python train.py --num_classes=18 --head_dim=16 --moe="top_k" --drop_path=0.1 --num_experts=16 --shared_expert=false --patch_size=[2, 2] --depths=[2, 4, 2] --loss="cross_entropy" --lr=0.001 --gradient_centralization=true --lr_schedule="linear" --weight_decay=0.1
Rows from block 2, named by matrix and row number. Rows with one number belong to one attention dimension. Each number is 200 + 20 x the weight over its row's rms, rounded and kept within 0 to 999. All counts start at 0. After the name is the row's rms in percent of the matrix's.
# v: window attention value (model.blocks.2.attn.v.weight, 192x192), inputs 96-191
# proj: window attention output (model.blocks.2.attn.proj.weight, 192x192, transposed), outputs 96-191
v.152,106,181,207,182,180,233,188,205,184,205,170,224,204,222,232,194,191,210,213,196,203,185,213,170,197,178,196,187,196,204,220,216,203,210,217,192,206,181,185,193,185,211,238,196,211,223,195,203,242,203,188,194,218,159,252,175,213,219,159,216,200,224,160,204,194,201,208,165,199,180,208,209,214,219,237,187,214,188,173,214,207,177,205,200,210,146,190,191,208,186,189,196,214,179,198,195,179
v.153,082,208,188,205,232,195,215,195,207,213,213,187,205,165,198,208,207,231,203,210,216,204,196,212,189,216,183,198,196,191,178,175,220,208,182,207,214,180,176,188,200,186,187,207,182,211,212,182,176,191,208,207,178,229,165,210,196,165,242,159,195,195,212,194,175,215,191,232,215,216,197,152,186,172,200,209,190,229,215,189,203,215,194,187,202,240,215,218,147,207,214,215,193,200,212,190,232
v.154,101,198,192,218,186,215,182,191,198,208,212,204,188,200,197,209,182,185,198,194,161,218,216,215,202,175,216,202,187,191,154,197,187,211,186,216,181,226,215,209,178,173,202,226,202,182,203,196,210,185,219,208,201,188,156,190,199,217,263,195,226,191,190,202,208,201,184,218,196,198,180,200,158,211,177,210,195,185,230,203,222,219,205,214,166,242,221,233,175,203,230,211,193,196,164,180,193
v.155,096,185,219,181,176,209,207,222,206,184,156,211,206,187,231,223,205,199,206,208,220,181,204,198,210,195,170,201,190,191,217,202,223,206,220,208,222,175,188,201,193,197,229,181,211,210,215,218,209,205,200,193,223,170,248,197,221,198,163,191,187,213,191,197,197,199,214,194,199,182,220,226,225,188,238,199,187,209,166,198,203,151,196,209,201,167,189,194,194,201,178,191,204,171,205,197,202
v.156,109,206,203,186,184,180,198,210,199,190,173,216,199,210,198,195,208,184,199,192,201,188,192,195,201,206,190,201,184,182,228,213,204,196,222,200,203,179,194,218,187,207,217,185,200,209,209,200,226,205,194,175,210,177,243,198,227,187,140,204,194,218,171,175,200,190,208,191,205,180,213,205,233,188,224,187,200,187,169,209,197,173,218,194,220,157,189,182,234,185,199,207,201,186,210,213,189
v.157,109,196,179,195,204,210,207,179,186,212,221,155,216,171,213,194,186,214,215,213,203,206,205,211,183,200,221,211,197,208,166,192,198,193,168,212,184,225,196,188,217,186,175,212,200,187,202,198,147,200,205,209,184,234,155,190,192,196,239,187,179,172,219,224,187,205,189,215,190,223,202,193,188,199,169,210,188,204,226,179,195,211,209,197,167,237,211,215,200,203,189,193,196,222,194,201,222
v.158,099,217,187,224,203,199,210,201,207,207,211,190,192,176,194,227,193,202,184,202,195,213,196,231,190,194,187,205,190,179,176,182,200,181,187,217,205,218,193,201,210,181,198,205,209,170,220,188,164,203,198,207,208,218,152,228,207,184,242,176,203,179,231,199,202,202,175,243,204,212,185,183,170,193,167,208,189,220,237,192,191,222,195,207,181,240,226,224,162,209,238,196,198,205,180,171,220
v.159,080,213,225,211,212,195,199,224,221,188,208,195,173,173,209,191,203,199,200,211,197,185,176,248,197,203,170,206,200,182,212,170,217,218,186,186,200,188,190,193,205,194,207,204,203,193,226,186,173,200,225,202,190,205,172,225,205,171,260,193,216,223,211,160,208,210,188,233,221,209,181,173,190,179,192,213,189,222,214,206,210,221,162,222,240,214,219,207,134,210,237,218,207,175,209,193,200
v.160,080,205,193,202,195,171,212,193,190,208,197,207,225,195,210,221,197,213,216,203,214,187,184,183,209,174,192,173,204,250,159,230,191,221,200,178,207,186,184,237,195,234,200,184,176,209,184,203,240,209,205,207,192,203,169,188,214,173,173,181,173,203,177,210,212,210,188,218,237,223,165,231,213,191,233,181,184,225,206,209,192,181,213,197,210,222,166,190,221,191,214,194,190,173,204,185,172
v.161,112,201,213,203,181,218,183,216,217,192,216,204,198,180,215,195,207,210,192,209,183,225,208,217,180,203,209,233,186,162,235,195,236,194,213,203,198,204,200,157,211,189,188,230,196,202,221,221,159,182,183,205,201,201,219,205,218,221,215,232,191,201,224,185,190,187,188,222,174,220,225,138,215,213,187,206,202,162,216,178,210,224,180,195,198,190,240,195,199,179,206,215,224,189,196,198,209
v.162,119,183,212,207,212,236,185,203,203,198,220,187,183,191,192,191,198,216,184,221,198,216,219,209,175,212,236,226,191,185,248,188,215,172,196,197,195,214,216,173,215,202,173,219,210,209,197,201,162,188,173,208,189,215,230,209,195,198,235,242,199,203,218,175,162,194,219,189,182,222,227,170,200,209,190,203,183,182,231,175,211,220,196,184,201,196,218,177,201,193,184,206,207,231,193,205,225
v.163,116,213,206,194,210,168,228,191,205,197,157,209,216,204,207,225,200,190,239,212,197,192,202,200,219,182,163,173,204,221,149,196,186,214,199,196,207,177,185,221,207,213,221,180,206,192,209,193,245,212,210,192,219,196,160,194,196,177,178,160,194,201,173,206,222,206,199,196,244,187,173,227,201,174,225,189,201,221,181,223,196,175,218,217,207,201,190,213,195,204,232,200,201,180,217,175,158
v.164,116,196,205,202,211,215,178,207,200,186,214,191,199,190,215,185,207,216,173,227,184,214,206,223,164,212,230,225,200,161,251,193,227,186,208,206,184,210,204,148,221,198,183,226,196,215,204,197,161,187,184,201,184,218,228,207,206,200,217,252,197,210,225,179,181,193,204,208,180,229,223,158,202,203,177,217,176,172,225,187,207,218,183,187,195,193,215,177,199,185,203,199,206,205,199,199,228
v.165,053,204,220,207,221,183,203,189,181,193,207,203,160,200,199,190,221,209,207,243,177,206,177,208,198,201,187,184,195,229,175,216,183,228,201,195,201,188,190,223,199,223,169,202,191,200,219,188,216,223,155,203,172,178,207,193,224,174,154,188,193,228,197,203,177,231,224,203,212,217,170,235,201,161,195,195,162,222,227,214,194,224,204,183,214,220,178,224,192,207,243,200,181,187,222,180,190
v.166,119,213,173,191,203,182,212,173,189,203,168,204,189,207,187,205,200,213,218,186,213,190,197,185,221,186,186,174,206,235,165,199,170,209,189,205,210,188,202,248,181,223,220,166,219,213,181,176,236,212,220,187,198,194,180,197,191,196,186,165,203,184,188,210,196,214,206,175,217,177,183,242,197,191,208,204,204,229,183,207,195,156,209,204,207,197,158,211,208,224,186,189,184,184,210,208,193
v.167,074,228,197,186,197,189,208,195,216,202,189,219,232,219,194,218,186,167,211,182,212,193,199,202,194,201,166,194,201,199,170,206,226,237,216,189,189,183,180,224,205,202,231,194,169,188,197,220,268,178,218,176,194,195,183,191,218,194,189,178,195,203,158,211,220,229,183,205,224,210,169,207,207,180,216,193,192,169,184,224,194,200,244,218,216,201,186,188,193,197,216,212,206,168,194,168,142
v.168,102,229,194,188,210,169,214,201,195,206,166,196,206,203,198,217,199,203,228,207,204,187,177,198,191,188,167,190,206,232,164,205,203,219,183,201,206,171,167,236,186,216,231,173,200,189,209,199,241,204,212,195,207,181,184,188,200,179,159,155,196,203,171,205,204,210,208,192,229,187,165,238,210,187,213,187,198,208,184,203,178,192,211,206,207,205,173,203,203,213,223,200,200,171,202,198,165
proj.152,099,224,195,194,188,165,188,176,232,201,204,211,215,195,177,211,179,189,199,199,183,208,197,204,195,219,176,181,165,208,196,199,209,198,184,218,200,188,211,222,191,192,195,165,182,160,224,188,200,181,264,193,191,208,190,210,197,172,209,151,204,184,210,220,224,180,184,207,212,179,189,206,167,156,170,228,246,217,215,211,197,208,220,223,217,225,214,206,208,223,180,213,152,215,177,195,204
proj.153,072,182,227,215,194,201,200,225,210,195,183,217,185,225,179,185,252,244,183,203,218,207,228,216,237,213,221,209,209,182,235,194,212,200,225,185,205,221,195,168,211,204,214,201,203,222,205,220,177,206,153,209,225,172,176,210,197,213,205,242,197,220,189,173,198,205,240,197,161,248,210,173,200,215,219,184,172,196,201,217,193,215,186,213,220,179,171,189,216,205,215,196,215,206,223,221,186
proj.154,101,183,205,198,233,204,207,208,167,186,209,199,177,214,192,188,236,192,202,167,203,201,206,197,210,146,204,210,207,196,217,204,214,179,221,185,230,212,225,211,215,224,205,186,200,218,193,180,225,232,158,168,197,212,250,209,205,201,193,233,201,197,192,201,177,180,235,165,204,193,195,189,219,213,189,225,165,184,230,210,196,184,217,202,179,188,209,220,201,186,207,184,208,203,213,221,214
proj.155,092,216,200,189,204,191,196,175,212,192,184,203,197,182,189,207,211,190,234,219,201,213,171,203,206,211,191,154,194,201,192,208,208,200,195,185,192,204,205,194,194,200,181,183,159,184,216,169,176,173,243,219,176,194,195,225,182,172,213,182,210,196,206,208,236,183,222,214,186,180,189,215,178,188,176,237,234,225,223,196,219,226,210,185,241,189,204,189,208,207,196,193,157,195,184,192,204
proj.156,104,207,183,187,187,190,189,166,218,177,204,203,222,179,191,217,183,215,231,217,175,206,182,212,199,203,193,178,210,229,190,169,192,206,167,211,179,208,176,202,156,205,200,187,183,168,195,173,197,196,249,216,195,202,166,204,163,188,211,182,193,215,215,212,227,194,195,203,216,191,209,225,176,183,196,244,238,224,208,204,201,216,196,214,206,211,205,192,218,225,196,204,199,206,193,194,184
proj.157,106,192,229,212,225,220,188,212,180,219,209,211,195,208,200,184,198,182,191,180,206,195,201,186,199,168,184,200,207,153,197,247,225,181,251,187,216,167,218,201,243,174,203,206,194,209,194,214,205,181,178,178,196,188,218,197,203,210,193,230,201,202,181,190,175,206,178,191,174,216,199,169,219,199,216,189,192,189,209,227,240,196,191,167,165,183,196,210,174,174,189,192,207,194,205,190,206
proj.158,097,174,214,193,222,220,193,195,171,193,214,202,160,214,200,157,238,195,195,178,214,198,203,194,215,189,208,218,243,190,233,218,214,197,239,177,198,210,208,197,212,216,196,225,205,246,179,214,200,206,151,190,198,183,222,197,210,219,206,261,182,222,195,182,184,214,224,184,180,219,201,169,217,239,221,201,158,173,185,217,200,207,187,168,187,158,186,218,211,188,186,198,218,213,205,208,197
proj.159,080,193,191,195,184,204,190,211,195,205,190,210,184,218,197,177,221,230,193,188,224,202,216,221,233,215,227,206,207,206,210,154,217,220,213,209,183,221,189,185,189,200,199,204,218,237,181,209,185,216,150,200,226,200,179,213,218,214,228,209,219,228,216,166,199,184,236,190,162,194,212,205,196,230,203,208,154,204,210,184,193,199,175,226,226,191,176,173,253,189,206,184,181,200,189,212,183
proj.160,078,188,213,196,227,210,180,212,144,202,190,224,193,224,207,207,194,197,174,161,191,194,225,214,214,165,199,178,191,152,192,212,191,228,263,191,200,179,219,191,220,174,181,205,199,230,206,177,224,208,186,180,208,191,233,201,198,231,208,212,233,209,205,200,199,213,169,175,183,195,215,198,213,199,160,160,167,188,208,213,220,202,204,174,190,170,175,258,241,182,205,189,202,204,207,199,159
proj.161,116,192,168,199,178,212,162,174,200,202,206,197,204,198,188,197,216,238,208,206,169,182,206,181,180,185,202,215,222,248,203,169,168,187,187,207,200,228,184,219,153,224,209,178,214,194,180,197,180,205,212,207,197,213,172,178,182,223,189,192,200,208,197,208,220,212,210,224,206,198,187,223,150,198,206,228,233,210,193,193,196,189,216,232,222,233,183,192,222,201,168,169,170,197,165,167,229
proj.162,110,208,191,181,162,212,212,195,221,210,192,188,207,183,194,226,157,212,201,212,181,199,194,191,178,193,194,212,180,230,182,159,184,186,165,206,189,210,195,219,168,179,199,178,215,172,204,214,179,178,220,224,188,205,175,192,185,203,208,168,204,191,203,218,208,211,191,204,210,216,213,221,170,205,220,208,230,221,170,169,181,211,205,216,212,230,193,193,208,229,169,210,183,209,179,204,230
proj.163,116,189,205,198,230,181,195,207,165,186,213,198,190,221,213,163,241,193,179,184,200,192,206,194,211,214,206,189,201,189,199,221,223,230,257,183,196,212,203,196,227,213,187,209,188,234,197,179,228,209,177,180,211,183,218,206,215,225,212,239,174,219,186,190,185,208,202,210,166,188,215,182,213,210,195,178,164,194,234,213,240,203,185,177,195,164,220,203,211,169,230,206,197,199,220,196,179
proj.164,115,207,181,187,163,212,184,184,204,209,206,191,205,182,189,228,181,229,211,217,180,198,208,197,184,195,197,205,187,231,195,164,180,192,166,195,185,207,176,211,136,204,219,190,212,192,197,218,187,203,201,214,194,217,179,173,190,201,204,186,204,187,212,225,218,210,184,211,214,214,199,217,171,195,198,217,224,220,169,191,175,196,209,218,196,220,181,203,210,223,180,197,180,207,158,183,233
proj.165,057,200,201,211,211,207,198,222,181,181,209,216,216,251,198,173,169,231,216,176,199,142,236,209,206,177,200,185,171,187,182,184,189,231,230,196,195,189,181,207,196,173,209,185,241,218,189,185,225,231,238,190,196,213,192,210,247,216,182,176,203,206,175,239,225,200,179,203,177,208,215,200,193,184,175,164,180,194,191,213,207,190,192,198,214,195,180,219,202,199,197,197,190,208,206,190,200
proj.166,123,194,228,210,212,170,214,230,199,196,192,209,194,216,199,199,186,163,203,197,218,211,194,210,211,222,193,181,185,157,195,227,220,221,229,192,183,187,234,178,255,161,184,217,186,190,217,208,220,176,205,191,197,182,224,226,217,182,206,206,187,212,194,187,181,192,191,195,174,184,210,175,228,188,182,165,189,170,214,215,224,206,174,169,192,182,221,213,192,184,216,215,228,189,247,225,160
proj.167,072,183,174,225,200,214,181,173,151,192,212,196,206,195,208,181,228,223,195,176,188,223,209,208,199,178,220,187,226,226,206,207,230,219,208,215,214,182,203,211,222,240,198,193,186,222,206,180,223,221,165,189,204,222,194,189,193,207,200,239,171,222,196,211,184,218,208,209,193,183,191,191,186,212,193,189,177,182,233,198,222,215,206,201,181,190,206,176,212,192,237,194,194,219,196,200,166
proj.168,094,182,203,219,229,195,188,201,169,205,216,218,212,221,204,162,208,201,185,193,203,201,209,196,216,184,215,177,189,171,187,220,203,216,245,190,209,188,203,181,225,180,177,217,207,237,209,184,231,207,191,182,192,180,206,200,232,216,213,216,183,213,205,186,216,195,200,189,183,192,219,178,217,198,171,165,172,211,230,212,224,212,177,162,181,185,218,212,218,165,212,209,188,215,230,200,171