A small image classifier, trained from scratch: 24.4M parameters, moe top_k.
Rows from block 4, named by matrix and row number. Rows with one number belong to one attention dimension. Each number is 128 + 24 x the weight over the matrix's rms, rounded and kept within 0 to 255. All counts start at 0. Numbers have three digits each.
# v: window attention value (model.blocks.4.attn.v.weight, 192x192), inputs 0-191
# proj: window attention output (model.blocks.4.attn.proj.weight, 192x192, transposed), outputs 0-191
v.146:158151131148106105112109122129095099113088151156151063145110115155118113137132098105143120117139150118142166123094154132167109145096141121126110143078147138124135143137133118121120158133168131134111099160148137143140110118108158116130086126128156124147118127121135118095175093129093132150145090140136122130139080118114081133114156118132152131147122142106140128133132134138133085136137140118163147133125160124124107145144160139125141146107126094128105108151143092133119112162171121111116129124152087122138156100102089125170098133118111089109132145133119118150145126180139125149
proj.146:122143140161134080129130108150156138113168118153104148120118130102108151103131087104152148124150106089104076140182113120155128124110116120154089114139131135148111139101098109116115136104101190122116163083110159131142136126095124080129128110109100122134095131131101144140143135094145144161136139134112147146117149125147152129115133137113132070127133108157125115138099125125130113107096111111133163105102128127122136114150115146117136141132135134132122126115153109090145124104146126132123138149120149141140103129114154120051136126108148113152149166146072147138135139074135140135
v.147:197124121140088135134114107127103141092112130101153081134089112152135143146118090098148122125145166107146132132108147143149111152090127126159107141068162144124146149141140102123124138140163144136102113154130148145140095132115166107149093139137148105126111136120128119105153111114127119144126100119154112125129101107132068117120133115160144146134114130092119094138112091133146103155129139110162144109131158121129130149136157136139132129110141085152112110146131125120131094147189117092144160119164121124151130090123105139167078137129119089123120123118105135132126130171128131163
proj.147:159130152149150095119143132161146136106197123125098156109093108132108142119141153132133145137150130094110103129182122124146136128119118122114135110124127152140134135123100122155117158118103187159131151076139149137116138128107137097104148114136127143120098091136126143109133135120137159162128140112125141126108149147129148142111137135108124107126125125164119114130129116103145123100082124121140150121123124108124137143141113112101124139129122132130131137111146098096165130140129107130134130145120160133129110111160154142084127120106122125163131128140119151113108113124153145134
v.148:100131111140114129114129131112142157138145144134137132113108133118127123113132138134113131127139123149148118127106132137105126137150105123134160119114134134137135133144134153108134138127120103119139114121100122122119125133118135132115100128114139122150125135144129140125149123133127132104143130109133126124139127135114137144112148120108158157113123117114116114140149117143127145127125155120123127124125127120129115133140131134155136110130127156125110121124122147121133144116105133133118116110132133130123148128121141123141132140110134115115123128143144118157121157114139119149
proj.148:140130154098146106141129128104123133148095151118137124123132136125138140145134125154135131132122145123099153138140140134134131119126145107161127137136116134114149122122109098122120108141108111137122110100122142130130146132109147106124151117123130129123130134141128124121127124133129131123149147135121123118114113094121111104132141142138115117132143152125108156135122136136131141136115134121113097141135135139127107148120093148134142143147124128140122148148110113124132120136125092119127143136131132120120130120125122131116138130109149115144135115101126145126122114139142134112
v.149:174130122119092141151134136127105129105108121100144052142097096153143139149127103078154149112161141136117130126101134157160125142103158103139118143076148103119140157133139094150113141147143151130112116137146167138149124126129169083155113151155159103111121150104157110082149109111112134154138121123147113110126073121167054124107139119137157137160134132102117100151087107145148109138127138100141128130139153121120130123152158124143129126136140080154138094137127128122097114141177119119138129121144150109163145099132098141192075125100109095121146152117108132120110134189149118176
proj.149:170136149158129109163131138138133162115158117124117160124093114095103143147136165157134149123179131119104115106157077101145122142115117132105137101127116151140137143116088127151135144087121162154098164086121159133169141117103131088093140126134126145115107098140112121110096111134138180171115132118124151114085132151144157161133118127094148130122108107155118131101106099109143152093088135112147144120123139119105131114130107114136078112161117147132137138123154106102133147137160099109125117140140169127117101103150162134096126125121140131143137133161158170114119080124112135156
v.150:141130106132129119118147120140125113117149138137146125114131136117133137122131093124131128129121129105137137126110157142132114126123145136127128140115131117129115127117136131121119117117143123147122128138154120138116114116133137128135104131125127113132138122125130123112152111123123122143147117150125133144132132136130131134120122121127130136125126119127144116129137107123110116119134137138153138122116115112131107120136127128137140132120107145117137135139127121140110128126116113116107125121117119104138119134118130141158131138119116107124111138122171125162123146131137143125
proj.150:112121154131132122149129130119119104137128129146130126116123136119144128126155151139123132152135146111118124114145118099126141118132140099148111117137147119148145116123138107149124130107125127113118146131101128130147131135144119104127136132102129120127133132137134138121122140140146128111131129110151133139140115131126144111113145115123124144133131138134111143128146125128119131142116110125145132099109131144107115123145132129132142127115115114133117138136132111114135110127118123125129131135127131137123134130096137141133137117127120121147135151118117135123115110119138147129
v.151:145165099114161098112126164160137133149120110189132156189139156137117140086157114137076080101094116122153145137154122093119108114120092128109136120098149175095144107135204128146108120131151135161141107127118129163130107130099105114172132109096116104149104091123115148163100101137128150155173176156091104143145187119075123164082154155121111127116121142088148126102121153080109120108157127102151146099129141132110159143133108137152138107115175138119126133143093115105153090162121153136111180121138094115173092186101112126122096133146149174151136163158117119165177169079142136123
proj.151:116107141159132155127155141153104136165146136122118099148180129114141157096112067111116094122125115138088139132147162155097112117138104086149063117139154092147093112164155140123069091155148113128145111092096119111137122175124089139131136119120090152110118110170120165142195155101093102109165152119123099119160085127127122118153154127168176095142139143088142102127178167163177095135121108137121096128045113108170113129149111127140148125100126103156079088156133144096136142128133124148123160176150129172156135173124137159116133103124150125097143136072088112159128134082165077123
v.152:134120101109154108108166119124116147143181107106147104120134114101142133121142137106093133143140125137152140134123134131106132136120118118115167142113125152101097153125134134133134138113144096123103119117148097120100124109111143123090134140146118153127104103143129164154130138109107135136127139148112156130152129140121149112125123169123137168132147110143159131157158116160130142129097131142130131128110113114138111099153145138142148127142145153119122130117144125104141131115112140144135105117093152158135131145133159152110146154094128133109108141130135129145123162137133139102
proj.152:134138162117130139141137128119088143118113124123108123102125131151147119120131152136154137114124118145107116150130112143134113105131133125140144141126108133130156110177109119119126140135114108106173106120116143137129104112125134119107141143133139120136119126114130139104087109090133158146142131084130104120106112109122098142130139107135120112130137120118110167140130106122157116103091118129142141121120128142128114142129136114151123131137172105145111134161123132117134123133148107128135135103126142131139141105108082144149123099131128110151113113129154161110118086160128143141
v.153:170108138119093152139129093114072140087143124092153055101100081130133113161128104094156151140147159113119119087105114149147140136104159091140126145079136131161097181150097098130129141142148114125120123128126127112125127126141173088120113149155159146118114131137146137081140128107102144149119102141157135113119079135158099098135137139148138153142121101109132107152138113160163091125105132125133125144121147139139100121151152105126133156150159082145122124137141121137135114145163117102144109124117153156142154091148119142149107134090094094107117115100111147117096120180134126164
proj.153:160145119136141098164127124136148150089173099118112136097086114126117138149135172131162159154170141104116107100152075106169126151115122128131169116117102149124163155114098100126154175097118163135128136110153145139124110122109179097105124130132125113141112090121122127106092107117156160155099117111126136149070148136152124149107112115093103144122124100143073154118093092112117144100099134120111161128142128117118144119148142121147111117163162144133150114098133102113122145148119115114137110123122177119127119084152161114094138131099111122158099115176118159092095093132142151151
v.154:128124138114127113122127113131130133120142127120137132120120136125128114115106141123127129148124109103136162113111131139122136127139130130150155120119138148098113153156152146140131137111104114141117120128142098126133130117131133116123146134138130124140136108145134153121145119123135112127134129111109158113144108141131146115142146128119136151135146122135111125130132101134141117131130135140122129113135126115150140130121137133140149144106118146132110132132126121101154141099119117130115117145105156146123118141134111146126133134101111138124112113120125112133103146121120132116
proj.154:144124133128147133134140126127125129123118131130122102118104137138156130139166120138170139128150132134103123141117134128127137125124129104117123148127106133126121131133127123117143138143134132132137109139126137121115127128139139110117135156114109133142104104124163126121104133136152137108123128119121119135120138126131121116128141124144119118123123121135122135125138137131123148143108129129139143113136129131116135101145146106128135116125128122138135127113140122138138098130119104123127133123148140129142103128137133130125130116136108123136157116150126142140113122139150140139
v.155:129139126111135122137136135148126112113106151131121136141125131140120121148139128111154155107109132117142118141119131115143120124128150138135090100138120122135152131113122110112127143141136122147112119129135132126133149112106115129162157140130133111105123144135123129117118117130115148154144142125131097130124138134147104134139148141123109122144137134108115127130112133120145116135147114133155151133143138129122123128128116137119089127146130106145141143137097120138104088114139139125119137113110126118117111121131137136125109131142127111138138162133116127125133105116125126122
proj.155:127112114112148141114140127136106140118120122137119142128126123102117149126133114123117124138133152124129130116130133113127124107123124126107129141103144123139118136133132127137131136119123137118123109134116089125147136136123118141141128119121133136147106129157103136129139141100135139137135102105134157115127126135104144137145145138115133125139118111130136134096144093095121124110105119110111124106124114111109135115148152132133125121123108108125134125128125131116134124127139129135140125130130121125122122152105121119129153129119138133124129146151118123156130143115111126130
v.156:133092177148092174172143129106096135085071131046161077079108080151129097163118140100187148132171155142102119133127116173125126143134135088179132110101111075176161157144070105126143129161139134116126128108125163116165148102155157110112126129161159134114139171110144098100158125107130143108098092082183126076087061118185101113132102083144158133170128102141083087123130110159149128123111139159097119162130132142154078134116162097126150113152136087160135102112143141153098126114162112113142107118150178111136142038138121131152109151107095042100120125111111134103083078213130133159
proj.156:193134135107146067117109111134156120079147128121166141097079110123083084192119173153143164148148144074159109106170111085177161170096161184113220167113139193092142164069089110148174159110141160163101136159176111168121150120107161103147104126170176141134133135123144088103037103152128135159105079137109162146095158128096142123139105106109112148087115131170117144095081091079089140130111163122149193129196162086094122102123119148123102132164117161118167155082148114110139136098154118073144072146084128121084112071161133135106159127117145173144111117209183179060106113156088130148
v.157:120083178127118135171117105093119130114155148116136146111129095112116115149091146138137153138147134115090108128113114157114151146156167155166137128153076111139120149142038129116148141124117119123127151142106103087126182121133146140116135109147133176143151164159115156117117158122117117136100115144153122117106112169188196112188092126112122145119151115183101144123175082142149123136081125138121128174142123132138110100097113129082124151141100136102125135097149145143119135064132131131126112149092147149082131074120163152111149129118149119113134089109153144077103094140136128099
proj.157:120144114130131142089082072106143124112078120148139121125115150159111100150147144118145146131106128138169163121119131119126141131138160159110153117102137170094106134087130118117164162113132127115127126180147134142096137065138180140113079158112144073140157121081175090123117078107129130108109119138116162142136156113111114103121141101118117152144117128135135130119098130108098157103128131131112137138181139130109162148122160135148156109117111141112155142111138111199105116123105182115141111079122109106126150131149066103164127128137120148108099131145157158129124150159113182135
v.158:173186054101128077083112137160117140119124109166113101171127163150140172077149088109117088112108107125189153137117152115164102142083097090111115165073213174074122116129252117138107136105156149126114075113155158179129035123086114090158095170132111084141096087132126114134176076118147139168182152137088130170178125072056034142042195171128125136151126157048166084154088188104129103102141121082184149095107154126128165151188149130136116115092177078137135132174072103083122074209140116123112163108158095097197128192118064155145051122107120141160136163116116129205155178108131148167
proj.158:114091141171128116173181199179076129168192102078092143138134114087135187090148102142144117149189162128074101129167092149114104112155084076155099057139074079172163141162103162159085082139118160152113146068088174110185116181099068082069214101114069178107068117179066177132158128142121144115137157112134104084079110144190120169113156137126181113145126139157096111147135093170204118126077101123135086135034093146160096113156084126132090139141193137179076091147140117072140155157140092147111165198172183177128087119122211187088125122106091086166162140103095103132093045063180068168
v.159:112087186124106163171147100079102126107118125087139092082105082125098109163100143126161176163188178133093110100093124159113135143129148117166133110132088072172110156140034126114131149170118118114122147142110122073144189130150171140082126125139177189124153172142144121085170157108110120114054075104187123100082079161212163102178104097135129134139128103183074125121151067176157131145079117133083118172134120100153088102091141096110142153154108102135132121091179141141135162101159127119168085123111204162099163054109154134112174126117123078078136088109119144069052108206130131111
proj.159:148163127108139104121081075102185127084094135144161143093088126159091105174150164117180147128095125082156121127130102090168128154103171189101206174128146180092140162079102085110183179095104161118132134164180109152106111046124191108160078137148177095179156105105159067098069094118146137139087121139126128163101159107096137113157108106108086129122152116172122162116098136062077134093137140134120209161221166113079147135141165135129120117149090164100177159072107143166114094115115149076171077113107113087103095093143094100159135121106138160137085110178181176085138137177092164138
v.160:156172119116154108124127148178098150148144113191125135178141154105112161112147086132085099114126149114117197101115134083149089137129099165078115099097129176132092110150179145151119145116143097151108111148158094136131118154103145133128137118065134143103072122152115167138177125178079148147151129160093158159125178142106086147090129190122121172097112141094172131107136114113153089120124117081165104088112129120084129140148118186156123107130158116100094116163143149092139102143151175160091134140110132137125149154125152121084110136135141174140145133159128135168162149092111125120
proj.160:147098142149111129132092092089133096122113128110144133132112113104143106161112109103153177097132125123134100138125089106155189168102144117150117154176121098114158128117084087138146099177157149153133160104104143095107126102108104129132139101201154186174164159140115075084124139129127088153125106137164142084107082086166180087157090088190124101096111137158131157099147117125115144124135131170157164139127124108156084102112128132070115188135070160145155145149140099165106142113115092096159104188110152121092096095117108145152194122158134098139139126137146112118107127115153092119
v.161:163129125113098130125131118108083186104118135123150080124086115140100120139102110085116141121137133109113117095096134134164096155102132135109110146051161163153098194146136110140136146111172141160093093117143149127130105092144164089127099158158153161145119157130157142101166092114109136156134102131122159147147089106088081119089139116145147159108136141108135140123166106143151103131123135094154140127140151139140082120154138133136105125108158127144116111147137135125113108137149112101149089080150162140140172141128110155142087134099100082102105126150166147122133151167118162124
proj.161:122121138117153120094117110113159133154122156174112161124160155111140137101169140161118120139117114117100130124161141131096150087127125146136134097137124168110133096165130090101098117175108135103149121084109123125124129136130090141123138087121138142126131098129113178145103137157129105120103146118129098130116125140156145170164120146127089103157159147162142096127118114134134115171117063158111151106129138159129121103129106146132123121122137149115124111109126106108174109130116163183106139145127123115139089105080155125113159154129153140155155137095140111110132129074145110137
v.162:150131093125154136102129087113128117124155126144087104131120116087116156119131108181130138142128116097168127069169120118145122123118127118117144133104130142108070135154134154101129124109089132148112185187132101125110118142122129128107157126107142150123116121137115155114139146108127136135125125159122152129151181145151169119145148179113110157132147109168130130112109127126150110089116120102137148125140117113114145108129101123078117135154106120090103132098145139110136142114077135137140140144094114148088116141139140127102167113115159187107133125134096138112135143077135124137
proj.162:084139125125122098173104172125110120139106138126169149146130140162155123117138090120175124134111128124155139172114108122131118115141130133099122107141111094113152093144126119123148125142152087127179105126120194158134115110099124101128119109108138126159146147117137085131143127134122113121135122126137133125099123121135120106118137088126133112141123141128159162118159132122090137130168152160127132135128128140130082128131146132154098131114139146142113142155119155150135136124109126111136168125125155100139128116095082115175119128143098099149128158122142129159145118149120144107